config.toml
dataset = "photos of arthropod specimens (BIOSCAN-5M)"
hidden_act = "silu"
fused_qkv = false
bias = "all"
residual_init = "zero_last"
max_grad_norm = 1.0
lr_schedule = "wsd"
warmup_steps = 270
Rows from block 8 of a small image embedding model, named by matrix and row number. Rows with one number belong to one neuron. Each number is 128 + 24 x the weight over its row's rms, rounded and kept within 0 to 255. All counts start at 0. Numbers have three digits each.
After each neuron's rows are labels from the 100 images, of 14848, where the neuron reaches its highest value: "patch colour" is the nearest of a few named colours to the mean colour under the peak. Only what is clearly more common there than usual is listed. The data: photos of arthropod specimens (BIOSCAN-5M). In brackets: how many of the 100.
# fc1: MLP up (model.blocks.8.mlp.fc1.weight, 384x192), inputs 117-155
# fc2: MLP down (model.blocks.8.mlp.fc2.weight, 192x384, transposed), outputs 117-155

fc1.376:131087113097148140130166137153133152153158112099131128152153139165085132116176097111105132152148149139107162107099131
fc2.376:102164112145113152154074128142147084135147133153130094129099141075181107145142140140167128126134118120088105135139114
patch colour: brown (47); black (35)

fc1.21:106071121103182114118129092105131165174164135120122141148147163189164159088128112158092178093152129111142167119125178
fc2.21:187119117126100141175072195147108099128132114134124112145167108122094141132142134092139119181117124174109123130117141
patch colour: brown (56); grey (28)

fc1.147:104116106087113110170102093130146130115193158123114155125128148166114142133144123139122145158134117118158176135135185
fc2.147:097121108149131145158155107102131124112149179145138137096161113172145158128127146135143053085171126105184114117104129
patch colour: grey (53)

fc1.307:128119061125195111132144118140122133149148073111102141131129148120090130109157128166103164116106115118107133188141139
fc2.307:126156133140138114100134096128145151134135101137115135100111138130169142065082147131094183120106162125101158105121113
patch colour: brown (67)

fc1.43:140133156095158102131115103144174163162188171105084165109159155167157150148125132157145141121075115134053180128120138
fc2.43:092154158178118128105162103110139119113113135137158117117135104129178131099162106143101132132141133175142102161074091
patch colour: brown (55); grey (34)

fc1.134:130128147100151117134126121135145125128166097174087155166153110154122115103107092159174118118105126135130122113165161
fc2.134:143150113154139111145137143152082123115077104119124163127157120143150103100150095117096161122133137114130101095148100
patch colour: grey (62)

fc1.251:091129107089134142153122109121148171135149139122132135097138181160117149148133090132125131129116161121157132131120171
fc2.251:114116114099122131133118111129122127140102143137176127089118129136108171101125133116131143171146192134170082099087119
patch colour: brown (42); grey (38)

fc1.198:076117103084123083142124127133108124136122118145120127141150138146156126144160129148144183149109076121144155123161200
fc2.198:167109119134147191094125131124168168096120139135127132173089126086099183161136122096136130121123190151102114168128084
patch colour: brown (36); grey (31)

fc1.234:086130091126134146165122136118130166128126105098114139124165169127148122160117134131137146115090100157150160141165150
fc2.234:123087141122158104137136127128127180120159129132119111107136125116116106106113104143120166151133152126135144107103120
patch colour: brown (34); grey (29)

fc1.145:104103110117159145127149112117139150114145121114138124112133168146148140139152074145079141143137123148183145174131147
fc2.145:127136117119094148170129142131115105092141150136131128142092144108107123121171106125179130136097126110143109119128150
patch colour: brown (51); grey (28)

fc1.127:097121070106174141097114131151126118141149108122154145126149148117096157135152131131133151105080157131139103103127132
fc2.127:154113147124106149124165183169135106143128095078166134158155101088094137151132168108118091100103125134137125109127126
patch colour: brown (47); grey (29)

fc1.364:124156118101140103135133126123150124102151108178132126130110133102164116135133142149166161109107079142114166125176127
fc2.364:131117160145132116121140103100152101143121154132110143125105118118164132142128104145153123108135169165093118105179102
patch colour: brown (51); grey (37)

fc1.313:121060133093128110151144158126123127093123133102162144141123142152157167132157093140133140131085105139123153121121151
fc2.313:112161132155156131098139109140135125145146166187137121106128146152148162068102119160109133096107123142144122139102138
patch colour: brown (45)

fc1.342:094091119144170102117169117138130144136107076111143144091134142174157120108153118144128209108079127163128128145149143
fc2.342:145158112147115171046137152120095084130129142134132108174072137107150137109091157105090153106138139094136164137092133
patch colour: brown (40); grey (27)

fc1.276:135127087125174066094139137142118127177132098132112140082186145115119098076144121150137144096126119120102120143176127
fc2.276:125124141147141081112150126086089147120146097115134105089142139102130164150130102139140146099127133089133131100175115
patch colour: brown (43); black (37)

fc1.157:075123074104176115142116141133129160141170086140094119127158140164127136116177143145151156122103110141113182128166180
fc2.157:115142108115139138159144137140173171128178087133103128111139184119116133071147091123136162158119130131138160123190153
patch colour: black (46); brown (44)

fc1.235:088118116109161126127136101115137169159165100134104134125132140153132154100132101126139133115149125126201113148135169
fc2.235:163161139131092115112112079135141101165126148120158127159087145103122151117117124138105150191119157137146124164144145
patch colour: brown (42); grey (27)

fc1.372:101160103105118141149111131145109144161144078137073139107181145138168149112133116133107185150147168130117157137127163
fc2.372:124123120140164112148135145072143156105126127166102143139162165138137094141098098171077140050192114085127162091140111
patch colour: grey (31)

fc1.18:122132118109143099164106133134121164166182112109103114104122147100100123134152139129091175157130107142140186165136185
fc2.18:101134093097106151133167113145172088130113174125091130126108098086092091114142136113155152131127149137112092147124122
patch colour: brown (31)

fc1.368:116117128115151124096179141123159130119139111123136139152121128112095107106108113130148126142122118132120165147164154
fc2.368:124128141141142113095122103144111117087117107172109124121146147111138097112137127127155133123140111113099117151134148
patch colour: brown (62)

fc1.36:111124057155121130158140123145125152110140066106154174145122105131146142147155147121125165154134147139137115118117133
fc2.36:103117166103151145128182124119127143131105151091093147134135138109101113078116092108109127157118115130126100132135092
patch colour: brown (28)

fc1.79:104109059098166073112173125189143120139130110105111162124130097133130132133140138138133136134107148118122143099121133
fc2.79:133110095132168169136115121101167105152125112163144116123147131101158098120134105181067143113179112108121139122144113
patch colour: brown (37); grey (36)

fc1.98:125149094137146141142107135148130144157148064107137114168174139153116115113107147136105161136086128125093166158126160
fc2.98:124114100100155125093122145111103113170126146119096115129142140128090078114108128126100102169143114114069156113134151
patch colour: black (48); brown (32)

fc1.5:073126116132161149076123130169126137166134154137102169103166153136097104139152090184117174145096100151144145120132121
fc2.5:136089167101059122119140164144129154153093170133150091149157107124110105187111156114128087112157148139086134133126117
patch colour: grey (66)

fc1.155:107089100112166145141107175156150128163163084105152149132116129099103156115151130115124138109099132122162135151141139
fc2.155:130070103127125138148135147134152114126140181134150130121166098087069093145146127105134084117148131129146110110104144
patch colour: brown (30)

fc1.367:113119124138183054105171128129156128105106149081156154127130109142127162154124145143171154129078136138107119139147136
fc2.367:132157132160133125130063155124092110129162096168104139119113134102152139135136160117098139115155086131113169123130134
patch colour: brown (52)

fc1.132:132093128093107099130132133133118112150159131069149146085187136130134162108116135110126137129130142135124150172142165
fc2.132:123150139150104148092152101117138153128126134182105113149130106116102117129105121103094093126148170111144097077120076
patch colour: brown (50)

fc1.299:126107131131176135141140153125156162101128097115109105114149159178124152159134080139154120124133118142129148119135108
fc2.299:094125118111137127144143101134151107110131113127134156129113117140141115143144121137150146119130113122162098132153164
patch colour: brown (43); grey (32)

fc1.341:137167101155163095145124083141117143130119123127083117081139117133113148098130121126110171130097137174085186183137132
fc2.341:103121149154103109108096122098147090098143122146147169096102087145129156156116184110172127086126119103153135089161184
patch colour: brown (33); grey (32)

fc1.34:125117114135140112151169122111148138154133108088122133087141168165180133116125123159109189087118139133085138135171145
fc2.34:159147134149111126110167098130134120089112146124134088091116115146179128164086166128136152117150150103128111106151137
patch colour: brown (82)