config = dict(
    model='image embedding model',
    image_size=32,
    crop_scale_min=1,
    pooling='class_token',
    lr_schedule='wsd',
    weight_decay=0.2,
)
Rows from block 2 of a small image embedding model, named by matrix and row number. Rows with one number belong to one neuron. Each number is 200 + 40 x the weight over its row's rms, rounded and kept within 0 to 999. All counts start at 0. After the name is the row's rms in percent of the matrix's.
After each neuron's rows are labels from the 100 images, of 14848, where the neuron reaches its highest value: "peak at" is the part of the image that holds the peak; "top examples" is what is common among them. Only what is clearly more common there than usual is listed. The data: photos of arthropod specimens (BIOSCAN-5M).
# fc1: MLP up (model.blocks.2.mlp.fc1.weight, 384x192), inputs 128-191
# fc2: MLP down (model.blocks.2.mlp.fc2.weight, 192x384, transposed), outputs 128-191

fc1.282,093,175,181,197,228,175,158,229,124,217,198,225,244,227,169,224,199,116,189,218,222,89,213,197,172,242,242,238,243,130,176,322,149,235,181,211,201,248,138,163,224,144,243,208,236,172,162,198,133,205,316,218,206,205,235,231,200,145,255,238,202,214,133,224,220
fc2.282,055,205,171,213,196,145,257,153,296,203,156,144,156,227,235,183,217,238,242,168,202,206,255,176,257,192,153,138,182,246,175,208,192,104,227,222,200,197,189,217,191,235,187,230,155,209,230,247,180,126,125,189,244,156,164,157,167,207,253,123,182,181,192,221,179
peak at: bottom centre
top examples: order Hymenoptera

fc1.162,077,202,206,236,184,241,202,159,279,180,232,213,165,212,153,299,101,214,221,128,255,177,80,248,192,259,230,171,197,207,166,220,158,141,153,229,201,243,228,186,172,122,251,258,235,182,219,239,155,170,215,256,242,239,262,237,168,182,166,216,168,199,166,205,189
fc2.162,097,182,190,210,176,152,171,183,115,208,215,88,291,173,216,120,228,233,159,193,256,202,261,181,142,199,266,214,224,235,195,143,210,216,192,229,226,174,242,250,221,174,143,281,148,187,220,181,242,186,194,268,208,171,231,198,239,235,247,171,202,199,194,206,222
peak at: bottom centre
top examples: order Coleoptera

fc1.67,109,189,234,245,188,231,157,226,200,178,196,200,169,210,199,227,129,164,184,210,144,149,263,178,239,194,237,188,177,159,185,187,191,128,221,179,194,246,163,218,172,240,298,214,230,214,208,276,79,264,236,164,259,245,216,126,176,231,190,204,208,181,155,216,219
fc2.67,130,179,186,205,153,143,223,178,218,208,227,259,145,234,245,190,202,208,204,201,197,107,199,215,137,200,233,246,221,268,205,197,173,202,153,194,253,162,282,151,170,164,149,252,162,258,197,205,169,373,237,181,239,161,219,222,150,138,158,228,218,266,203,225,192
peak at: centre
top examples: order Hymenoptera; family Trichogrammatidae

fc1.200,058,183,193,229,260,226,158,182,177,158,210,125,185,170,148,217,196,163,190,191,164,162,252,246,233,255,194,186,204,215,220,203,204,166,156,149,208,254,87,193,254,232,235,189,252,199,282,158,220,167,316,184,248,170,150,126,258,230,180,196,94,214,158,219,246
fc2.200,066,169,151,198,168,235,212,145,181,228,186,246,177,152,207,180,238,231,181,231,206,204,262,178,212,163,202,223,150,237,180,199,188,232,206,185,273,174,175,187,181,198,192,238,239,218,223,196,259,248,218,180,225,225,252,158,253,182,263,125,196,122,185,184,207
peak at: bottom centre
top examples: order Hymenoptera

fc1.288,112,252,218,271,192,140,176,256,120,207,247,185,134,191,196,169,143,170,160,266,231,118,207,204,178,280,252,233,276,145,134,248,240,200,235,255,209,259,159,141,194,165,243,210,242,150,212,230,194,233,255,244,189,223,201,158,207,195,179,218,152,203,152,159,236
fc2.288,133,173,138,130,197,200,191,191,263,191,177,248,175,158,242,199,228,237,189,209,197,221,135,185,174,184,212,185,191,128,237,157,243,193,138,239,224,160,259,202,206,178,140,226,227,283,222,173,231,135,141,105,204,170,216,235,262,213,240,220,172,234,252,257,133
peak at: top centre
top examples: order Hemiptera; family Cicadellidae

fc1.146,111,172,215,244,175,220,215,252,118,275,231,253,188,203,147,171,109,184,214,235,175,155,151,170,189,183,266,233,210,176,121,239,223,190,214,219,202,230,172,141,198,142,199,216,245,178,197,275,193,257,181,146,232,181,188,224,148,234,130,135,166,114,184,161,228
fc2.146,070,215,153,188,191,226,193,213,259,230,214,214,163,162,101,272,197,253,233,213,234,170,179,227,261,228,129,197,173,192,211,273,135,195,206,216,244,250,159,165,150,166,203,164,251,234,231,201,196,402,195,177,196,164,257,234,204,142,217,261,147,163,187,234,209
peak at: centre
top examples: order Hemiptera

fc1.295,104,275,185,230,144,204,222,231,223,251,249,176,182,154,175,203,189,218,283,189,188,181,186,203,181,227,199,271,230,229,206,232,241,211,205,168,209,202,154,58,208,133,188,179,182,221,264,232,259,205,191,244,194,144,172,209,210,163,193,157,189,177,203,220,277
fc2.295,124,166,283,229,217,142,217,161,243,159,193,176,177,197,132,282,291,265,157,224,174,254,224,171,212,197,173,170,317,197,212,197,163,259,188,232,173,256,211,227,229,266,203,211,193,202,218,163,216,207,214,227,188,199,177,182,264,239,196,238,222,182,186,266,175
peak at: bottom centre; centre
top examples: order Hemiptera

fc1.297,111,205,143,269,186,206,207,230,261,220,239,195,205,218,143,233,125,136,179,222,183,149,200,179,233,220,231,212,221,168,153,204,171,138,218,197,181,252,170,186,150,183,262,238,267,216,249,302,175,253,202,117,240,210,208,168,205,231,213,109,203,162,149,213,272
fc2.297,119,190,142,228,214,116,193,234,186,153,185,247,155,165,186,191,221,190,214,231,237,137,179,202,220,227,185,215,226,215,264,265,168,174,183,198,259,254,213,199,192,162,180,295,223,264,186,174,178,308,180,193,187,220,261,243,196,201,223,258,147,241,134,260,190
peak at: centre
top examples: order Hymenoptera; class Arachnida; family Trichogrammatidae

fc1.194,107,224,170,216,241,194,177,253,136,174,243,201,209,172,126,211,127,150,183,195,225,145,236,218,164,169,219,228,194,221,137,253,210,238,199,222,220,249,111,122,218,180,241,204,257,197,214,259,204,242,213,206,225,177,270,176,187,179,167,107,205,202,215,156,228
fc2.194,066,216,215,160,211,276,182,177,215,258,202,239,202,213,241,204,202,254,171,221,160,254,176,190,185,236,162,164,190,168,194,193,206,195,274,191,147,179,262,196,179,238,163,223,220,276,171,184,203,122,134,166,202,160,107,226,260,252,290,205,125,223,221,187,174
peak at: centre
top examples: order Hemiptera

fc1.327,114,191,260,205,195,215,140,262,196,293,247,198,157,197,192,181,147,243,255,202,180,158,243,199,210,207,269,268,198,219,200,173,240,199,262,184,279,202,189,172,168,185,223,210,205,176,134,265,179,230,175,242,217,222,187,265,153,158,126,194,155,90,168,192,192
fc2.327,089,160,217,178,275,225,162,137,200,221,149,174,218,170,160,211,190,258,178,217,188,187,301,175,164,143,174,182,214,201,172,164,141,240,158,203,190,196,173,257,164,241,259,148,197,225,302,164,156,303,191,233,216,190,235,166,216,239,158,259,221,229,214,241,172
peak at: top centre
top examples: order Hemiptera

fc1.205,111,213,268,221,194,203,193,274,135,230,263,165,136,189,150,196,109,149,196,244,188,124,236,209,178,205,228,228,239,182,179,227,241,203,237,218,230,259,142,194,211,190,257,160,234,214,182,238,176,240,218,248,203,211,166,146,191,180,163,134,188,126,152,154,226
fc2.205,111,139,186,127,281,208,197,136,279,192,175,198,221,182,206,193,181,221,178,209,194,236,213,188,135,168,220,184,171,141,220,161,235,215,170,215,164,173,218,254,184,252,175,268,194,291,249,181,194,185,161,196,204,171,199,246,241,281,226,242,181,246,270,231,159
peak at: top right
top examples: order Hemiptera; class Arachnida

fc1.41,113,200,189,204,179,175,183,212,194,243,252,231,146,172,166,224,117,160,233,217,235,88,167,240,221,229,210,236,249,218,153,262,191,197,202,235,255,227,211,191,184,180,244,200,260,225,230,268,122,194,251,205,258,146,269,188,232,207,191,114,185,151,179,188,222
fc2.41,084,209,156,265,203,212,145,237,167,223,186,238,162,168,134,215,162,224,214,217,218,130,192,286,230,225,193,238,228,199,189,308,202,175,169,224,269,243,110,148,217,186,242,193,258,220,215,207,96,133,195,213,225,166,293,157,179,199,162,155,131,191,183,212,194
peak at: centre
top examples: order Hemiptera; class Arachnida

fc1.17,098,205,190,223,186,204,224,216,262,255,211,217,195,239,100,267,211,201,253,151,265,213,137,203,170,209,203,278,264,180,177,280,169,163,175,251,144,210,132,179,216,128,206,112,149,169,204,284,238,213,192,198,174,224,123,248,254,187,135,173,181,192,223,216,248
fc2.17,081,212,259,205,227,214,137,164,180,240,141,279,244,307,210,261,188,179,190,203,87,165,248,119,191,205,206,150,190,144,147,185,319,205,256,169,112,215,258,228,243,187,251,242,251,131,217,194,154,125,184,182,102,189,188,218,194,283,146,206,261,209,234,143,192
peak at: bottom centre
top examples: order Coleoptera

fc1.341,102,191,203,212,178,176,190,277,155,207,283,238,150,206,115,154,198,191,163,215,298,184,183,205,193,277,204,199,236,220,143,196,302,235,204,142,293,239,201,182,197,241,224,221,231,145,176,218,208,215,204,151,171,205,220,222,217,178,142,142,189,225,192,235,217
fc2.341,085,218,263,162,153,212,238,188,232,196,153,244,260,244,153,273,260,253,179,276,214,237,153,196,245,186,227,141,206,228,242,212,164,238,172,220,180,175,270,253,206,191,225,145,225,153,188,175,196,155,212,214,137,179,236,251,146,232,186,217,207,187,203,153,140
peak at: top right
top examples: order Coleoptera

fc1.26,110,206,241,320,199,164,169,265,120,169,180,212,202,217,165,171,157,144,231,202,192,141,164,220,236,258,297,203,209,185,213,185,225,169,155,227,234,255,168,126,213,147,234,209,192,114,146,192,196,177,202,232,198,243,192,197,192,170,142,258,116,152,99,224,224
fc2.26,112,231,182,217,145,244,257,212,205,264,183,218,117,235,159,183,212,234,207,197,214,210,116,137,221,187,174,180,191,186,236,208,176,252,189,226,304,201,176,153,170,188,234,190,174,249,224,218,263,133,158,169,272,172,231,238,188,273,230,245,225,161,179,231,233
peak at: bottom centre
top examples: order Diptera

fc1.36,072,205,173,172,182,213,178,203,170,155,292,196,205,169,160,224,194,210,313,187,257,163,165,260,149,207,195,230,193,214,181,198,176,147,206,183,212,230,161,149,142,175,311,239,189,208,239,232,223,190,201,188,230,221,134,260,218,166,162,269,146,203,181,210,194
fc2.36,084,177,145,230,179,181,162,193,157,208,196,151,328,191,238,126,207,288,180,225,195,256,253,255,181,212,193,211,135,200,226,216,175,273,233,184,240,139,199,266,188,176,156,290,94,199,212,229,204,209,157,210,254,220,254,183,229,214,234,177,198,165,209,172,210
peak at: bottom centre
top examples: order Hymenoptera

fc1.86,067,168,133,176,266,202,247,223,138,213,234,287,232,157,251,175,173,115,175,165,277,189,207,208,180,171,200,206,183,248,207,226,166,148,229,187,170,232,141,206,219,210,264,171,138,194,159,224,163,223,206,220,190,196,132,110,234,212,186,210,180,173,194,176,238
fc2.86,039,154,192,214,165,210,133,170,217,191,294,155,175,194,244,255,227,315,194,211,180,285,248,198,168,194,181,208,189,157,211,174,198,205,184,221,262,142,233,179,171,225,133,257,168,228,170,173,165,243,187,136,218,248,209,219,248,181,126,202,205,237,138,196,199
peak at: centre
top examples: order Hymenoptera

fc1.95,098,226,135,259,189,195,172,229,175,208,213,246,214,164,173,219,100,199,203,193,203,137,171,267,192,234,256,247,216,240,141,252,171,169,171,207,244,187,166,166,151,163,213,167,215,183,245,279,153,268,240,211,256,154,226,172,202,169,159,144,200,206,177,161,214
fc2.95,065,220,218,178,222,231,190,192,231,217,207,230,210,176,155,225,178,214,265,243,197,114,219,197,180,180,143,194,186,144,185,240,250,190,183,214,187,253,176,159,216,213,216,208,220,255,166,217,172,259,223,172,199,170,215,235,201,154,181,193,128,152,178,210,179
peak at: centre
top examples: class Arachnida; order Trombidiformes

fc1.349,104,201,131,177,267,196,97,206,229,189,201,170,225,153,165,219,158,174,251,235,212,214,224,202,216,195,173,259,197,165,205,307,111,189,254,231,236,182,210,203,97,208,267,249,234,237,247,235,140,238,266,183,256,156,212,209,280,219,214,209,172,152,173,230,209
fc2.349,129,196,252,154,174,154,230,228,245,234,228,255,199,229,173,153,287,214,214,248,211,210,157,188,226,280,230,191,214,313,143,223,210,305,160,231,208,198,259,194,135,168,175,249,89,185,211,173,172,227,114,180,226,163,234,216,196,207,186,196,219,150,274,221,180
peak at: centre
top examples: order Hemiptera