Rows from block 2 of a small image embedding model, named by matrix and row number. Rows with one number belong to one neuron. Each number is 500 + 25 x the weight over its row's rms, rounded and kept within 0 to 999. All counts start at 0. Numbers have three digits each. After the name is the row's rms in percent of the matrix's.
After each neuron's rows are labels from the 100 images, of 14848, where the neuron reaches its highest value: "strongest on" is what is common among them; "patch colour" is the nearest of a few named colours to the mean colour under the peak. Only what is clearly more common there than usual is listed. The data: photos of arthropod specimens (BIOSCAN-5M).
# fc1: MLP up (model.blocks.2.mlp.fc1.weight, 384x192), inputs 128-191
# fc2: MLP down (model.blocks.2.mlp.fc2.weight, 192x384, transposed), outputs 128-191

fc1.3 102:507487508516497469516475522505505487503431500476467534470555471497520513519511511509483444541490504516507546505473464477497529497521480509520488500555501505491540496470514462506492489487511550
fc2.3 068:527512509507505498515502499437530553522497518528476500499531506504518487485507488508465473471509483516515444530460511538480475486506446494532482433478468450521488482492551468475525538530484489
strongest on: order Hymenoptera
patch colour: grey

fc1.175 099:490487490489486507532496478493509526484480476453474553496521482487483517503542525481483487505539475503486495501493440479443521515510436488525512506507518510482469523499438509495478470471504501
fc2.175 106:509497500473489552510546514496510490491481513523519465448454525473485512469492476518509503505472495512509507518478483498498518484507496509477516451496488525484504505491502499525508449548542506
strongest on: order Coleoptera; family Throscidae
patch colour: grey

fc1.73 118:484505536488473502528459480507519531506444445476497501511475480472491494505562499536477478507537507485503503521499499507483494497492458470497468500488493468508517510503503478478484461462501518
fc2.73 110:516538474495506521524481499504537518479527522503521513502500532444480549495465492487472522537470532540527563516446486491501551558467500499509489498501495538523552535505543462532499439499546526
strongest on: order Diptera
patch colour: grey

fc1.77 116:521503528525505469491484486583505514499497511442462528487501475471496491502529494504486462530543493477546497509490470480478562501530485513511462493519476504495528487528489451489499508518465519
fc2.77 120:523538499485512456475480475526482510489498542488544488514546530528505535485452483479503530491517458530520489537496486528517514494525509517503485469473476470489520477517502456466502494530482484
strongest on: order Hymenoptera
patch colour: grey

fc1.179 096:534514535495506472549508552527518486514488492471519523492521482503484460529514509499501479533482503523547501509483460480478516490487472513526517512519505483458528523477468482466482489501510539
fc2.179 103:497516494502495514495492486456499510519565512532511466508531533479474504493504473503485490483484531544528464476509560509496472524464518500491525504489515485538476516506521537560514525479463487
strongest on: order Hymenoptera
patch colour: grey

fc1.111 091:454495502503496521491503523526510477502516488459492527484520498447501509510509521513524508521508487498512483476504519511416515519482499504515471508502519479456517466519482490496431513513521477
fc2.111 103:499463472506508471492534436540455535469508506502511527497507530522503442493505509470474576455508470487506509492549500494528438505470516527463493472498521538517495525554486497472516493496484489
strongest on: order Lepidoptera
patch colour: grey

fc1.319 097:488465507496503493521490510468488490502490490480524530458503492455527506527514529525537509503496504449511539501494510514448481467477482506512503506508556500486491507502491494502475502481511499
fc2.319 118:540450486491479514493549500465489543491505514493484529502492506504517470517468477462455542481504502488490448503533518516493480433525451536467510481500522482514501495498506506465507518503499477
strongest on: order Lepidoptera
patch colour: grey

fc1.262 109:508524510495490500535532497499511492515506494518453489515496430511524452521514500519500467495475499437541548509486492498485501503489509468521466505556510506525563476488441482460493513481495516
fc2.262 122:510469495485495472533581493475417520458523514533513555496475519527533541466480504486500496488490469515499509480470484518511497487516498501525532468483533534491510488515484506503487488514474494
strongest on: order Hymenoptera
patch colour: grey

fc1.301 099:513518510475554485526480527527478479457488494464525499511512517512511521517532516493520524504496501513526529503499472478486507490508463492521486492494545498494467497455508445474502473475505504
fc2.301 099:498522501558505481502473525480524495488519453497535483477468478537497494462491477516484486493458519464507506458530522481507518465456475510448449485501514483520525455503498489518489522488512466
strongest on: order Coleoptera
patch colour: grey

fc1.150 111:474525509516505458523459504538507464505454475500498506529543466507503510547481508527482473489571529544492539532499490483532519569545476487504489486513465494499521521497495461480503465509514504
fc2.150 073:522499515482482502521539518472495497518435535535531528528499465472516491522457475496525527489478483498521510475533518462469521474524487512505517440485478473477519516502489483508483504498488484
strongest on: order Coleoptera
patch colour: grey; brown

fc1.46 097:525485506548497464518525520554481505499492511477497514503527468494490489491508509520507502528530468502532511493501481466476562542521512536515490505507465486460512483554476488485461512497466506
fc2.46 080:521485511464519497518477524459482514500444546502525535512523491482507578505498500477538488506463480502489524532476480486481514484516473499514523481485518508498508504481520471502514490530510510
strongest on: order Hemiptera
patch colour: grey

fc1.381 100:522529530527528487489422499550517507496498475457467478519521474529485507522530514520501507529557526506500473512473474519508495504519489491495456496508489515484485452483493483479512487504459550
fc2.381 126:505463465529529498494473518509516521515455478514473522461455517536496518482501514494480489518494462469471475518479456511549544564513498468522501484513453491486528521466511516499470480490512509
strongest on: order Diptera
patch colour: grey

fc1.382 075:498498574527481440539488510514500473564493504483481499513493496483529510548502504508469492517469466499529496522483522473512566545506485497531485510521496478520543471506505478531489473490500511
fc2.382 070:521512487467545534464543535512502507518480515511515504454454495490501455464489510485502515440466504536483460496531493487547500490451504459498509527482453532467533545458506523451551493520516507
strongest on: order Hymenoptera
patch colour: grey

fc1.22 083:489531515511469489492526499505525468538482528510487549513492481435487491549494501555482489526549506521514497495506495466490538542511503525491501493527493513467473527516493499502483471493493514
fc2.22 089:553473486506499519507521490483521454476491465471527522497492430530470508477520517473534512495513511489503517475531496478509523506506497523493522464503496538482473481491470559493491477529472460
strongest on: order Diptera
patch colour: grey

fc1.322 070:509515506539542471489472506531461516503482522442510519463512522466511508476523502505490478499545483511493480519481502488476529506531474502515447488457501523495467486484535452487512484501485535
fc2.322 081:489568514483467506495539472539474514509528459501499466523543485551490500501557478537502485495492478510522537488491534502473499492460469490487502493507552522466523497476508530500494483516493530
strongest on: order Hymenoptera
patch colour: grey

fc1.177 087:501454496499498513517469479500496486467428507476485536479499470494556481490530552473486493529468514456505533518470429529465501496534509521546521511520503534488506510478470506462458503487533509
fc2.177 106:530542517496483531468502493496524472535464477554529476507435539567481479509483497538473479476475477490497509501498501499564519523475476499467523505510523539542554459477529544501483517501520512
strongest on: order Coleoptera
patch colour: grey

fc1.221 100:513512526522501484534472526479491486511430517482485500528470496489490497522499515529447481519528509496465492525492498478507527507520475519511499519505488477508512501498515484480510512475466559
fc2.221 092:502497506502480476509497475453461463503545487524551512522531523515521551541488527468508512481518508518534514461523496468476484548500496478515465504514542515494528499527485532521500502503516493
strongest on: order Diptera
patch colour: grey

fc1.290 107:510471558477479483505530515516488496525496513440479517507474466492519537524533515507501497498513462474508497504490496460485534507514508527564494522512514551469490478500504525471497487450506511
fc2.290 120:472461510488468529505491519498534490488515497509478516512523473478472480490485522527522515524485471500500509519513485489460482551509535491521497603486493471497513530510499507521462533463501507
strongest on: class Arachnida; order Trombidiformes
patch colour: white

fc1.253 081:503505499553497466511458532501492547481501483517503535510490500531532465510497526479498515507532521520444515538480520504482534493514499537525504488500486490484511481541472528449479474496487494
fc2.253 076:489517475516506514478509485483537502516485520497476532487514464513487454484503501529469500487469539471530526472496520497517505508440521507483486471559522469552558511523523497552484496504503516
strongest on: order Lepidoptera
patch colour: grey

fc1.272 096:501520524477449540544524475503525485542490495491446513513498400489493510523547496547462470516517489492534503510500467508507528476485465483504503499575492484520523500500488486504480509463483521
fc2.272 096:511534536498496468517532510471501458493536487536513521486478506518536521499494502479508496475488535496542534518444502521493533514470523500529500463526466536510498464519512488503511447509511528
strongest on: order Diptera
patch colour: grey

fc1.331 107:512489525522510451508474550494516519486511490463468546512489451517544514532537535508499454523496482514510515472456468451493509505529493514552493520543502550447485486531472524478500449501490504
fc2.331 092:501488553494531484469503501517486505477521505494521542487489478474524502485479471504501514526499452491482504530507479499446513541490509508497453539474487478480513511499491475515457504517505495
strongest on: class Arachnida
patch colour: white

fc1.192 085:472469493491489529523510502507478502502441492478509512500463449494564504498530526516486499518499499460478523514480452514483506458463501454502493524512533532486516543502476465492461479492499475
fc2.192 084:543509506511511537464503502493536494533458499522489503486511531521458485532471501521453503451467436484459461531506547480535492520502461510488507480518484477563526485459542564466528523517519508
strongest on: order Hemiptera; order Coleoptera
patch colour: grey

fc1.254 088:483514473477498507518475460498506514487447529478484549491540463490517542512539524504468510491517494493473497526510476481490531453491469452534481497523544539523484516498482472513522478507477522
fc2.254 060:515477480501476522528461499472532486474518469493524487492490510483511552486498483517485499490495458493538474462524474493497504538497484485487531453490476514480476470467476523489481506509543480
strongest on: order Coleoptera
patch colour: grey

fc1.376 077:510542539509499493525459515511516499529444540474453482484507476492496488496522495523476450524529503477511501590492479532490510499528459471511452498488498475530517516492523427493525515484491553
fc2.376 085:511529511505513496537501541465463492486520510517533497495493516492492504497483485439516492485459525485497532497521520519477478519455518475507522459464478456490539530494561480507535543526516485
strongest on: order Hymenoptera
patch colour: grey

fc1.219 087:488536540500498505544448513483520483536500488497455524508509468508501493513579520495473475493530509506546509525481461507492520497463460467497502510495517483536512528489474468521480473447516518
fc2.219 095:523523505483504525532536510496487446494508496502525482510536475462484532509480478499570512499457513465493577505479500516492522474503527497506515507486473464498540548474519493522488487501530495
strongest on: order Diptera
patch colour: grey

fc1.220 107:467484533482482505539510500510507487515494482452496498510475466463496510500553501520489436500521478511549486536512470505458523475502459479516494500507508475483499522493488485468481461473523492
fc2.220 129:526471486499532524510515540519539523511544483489497480520464514459482510515546500508505519512472552473510523499484492488531536493476499478487491493512477499485522510496510502552486493491489498
strongest on: family Drosophilidae
patch colour: grey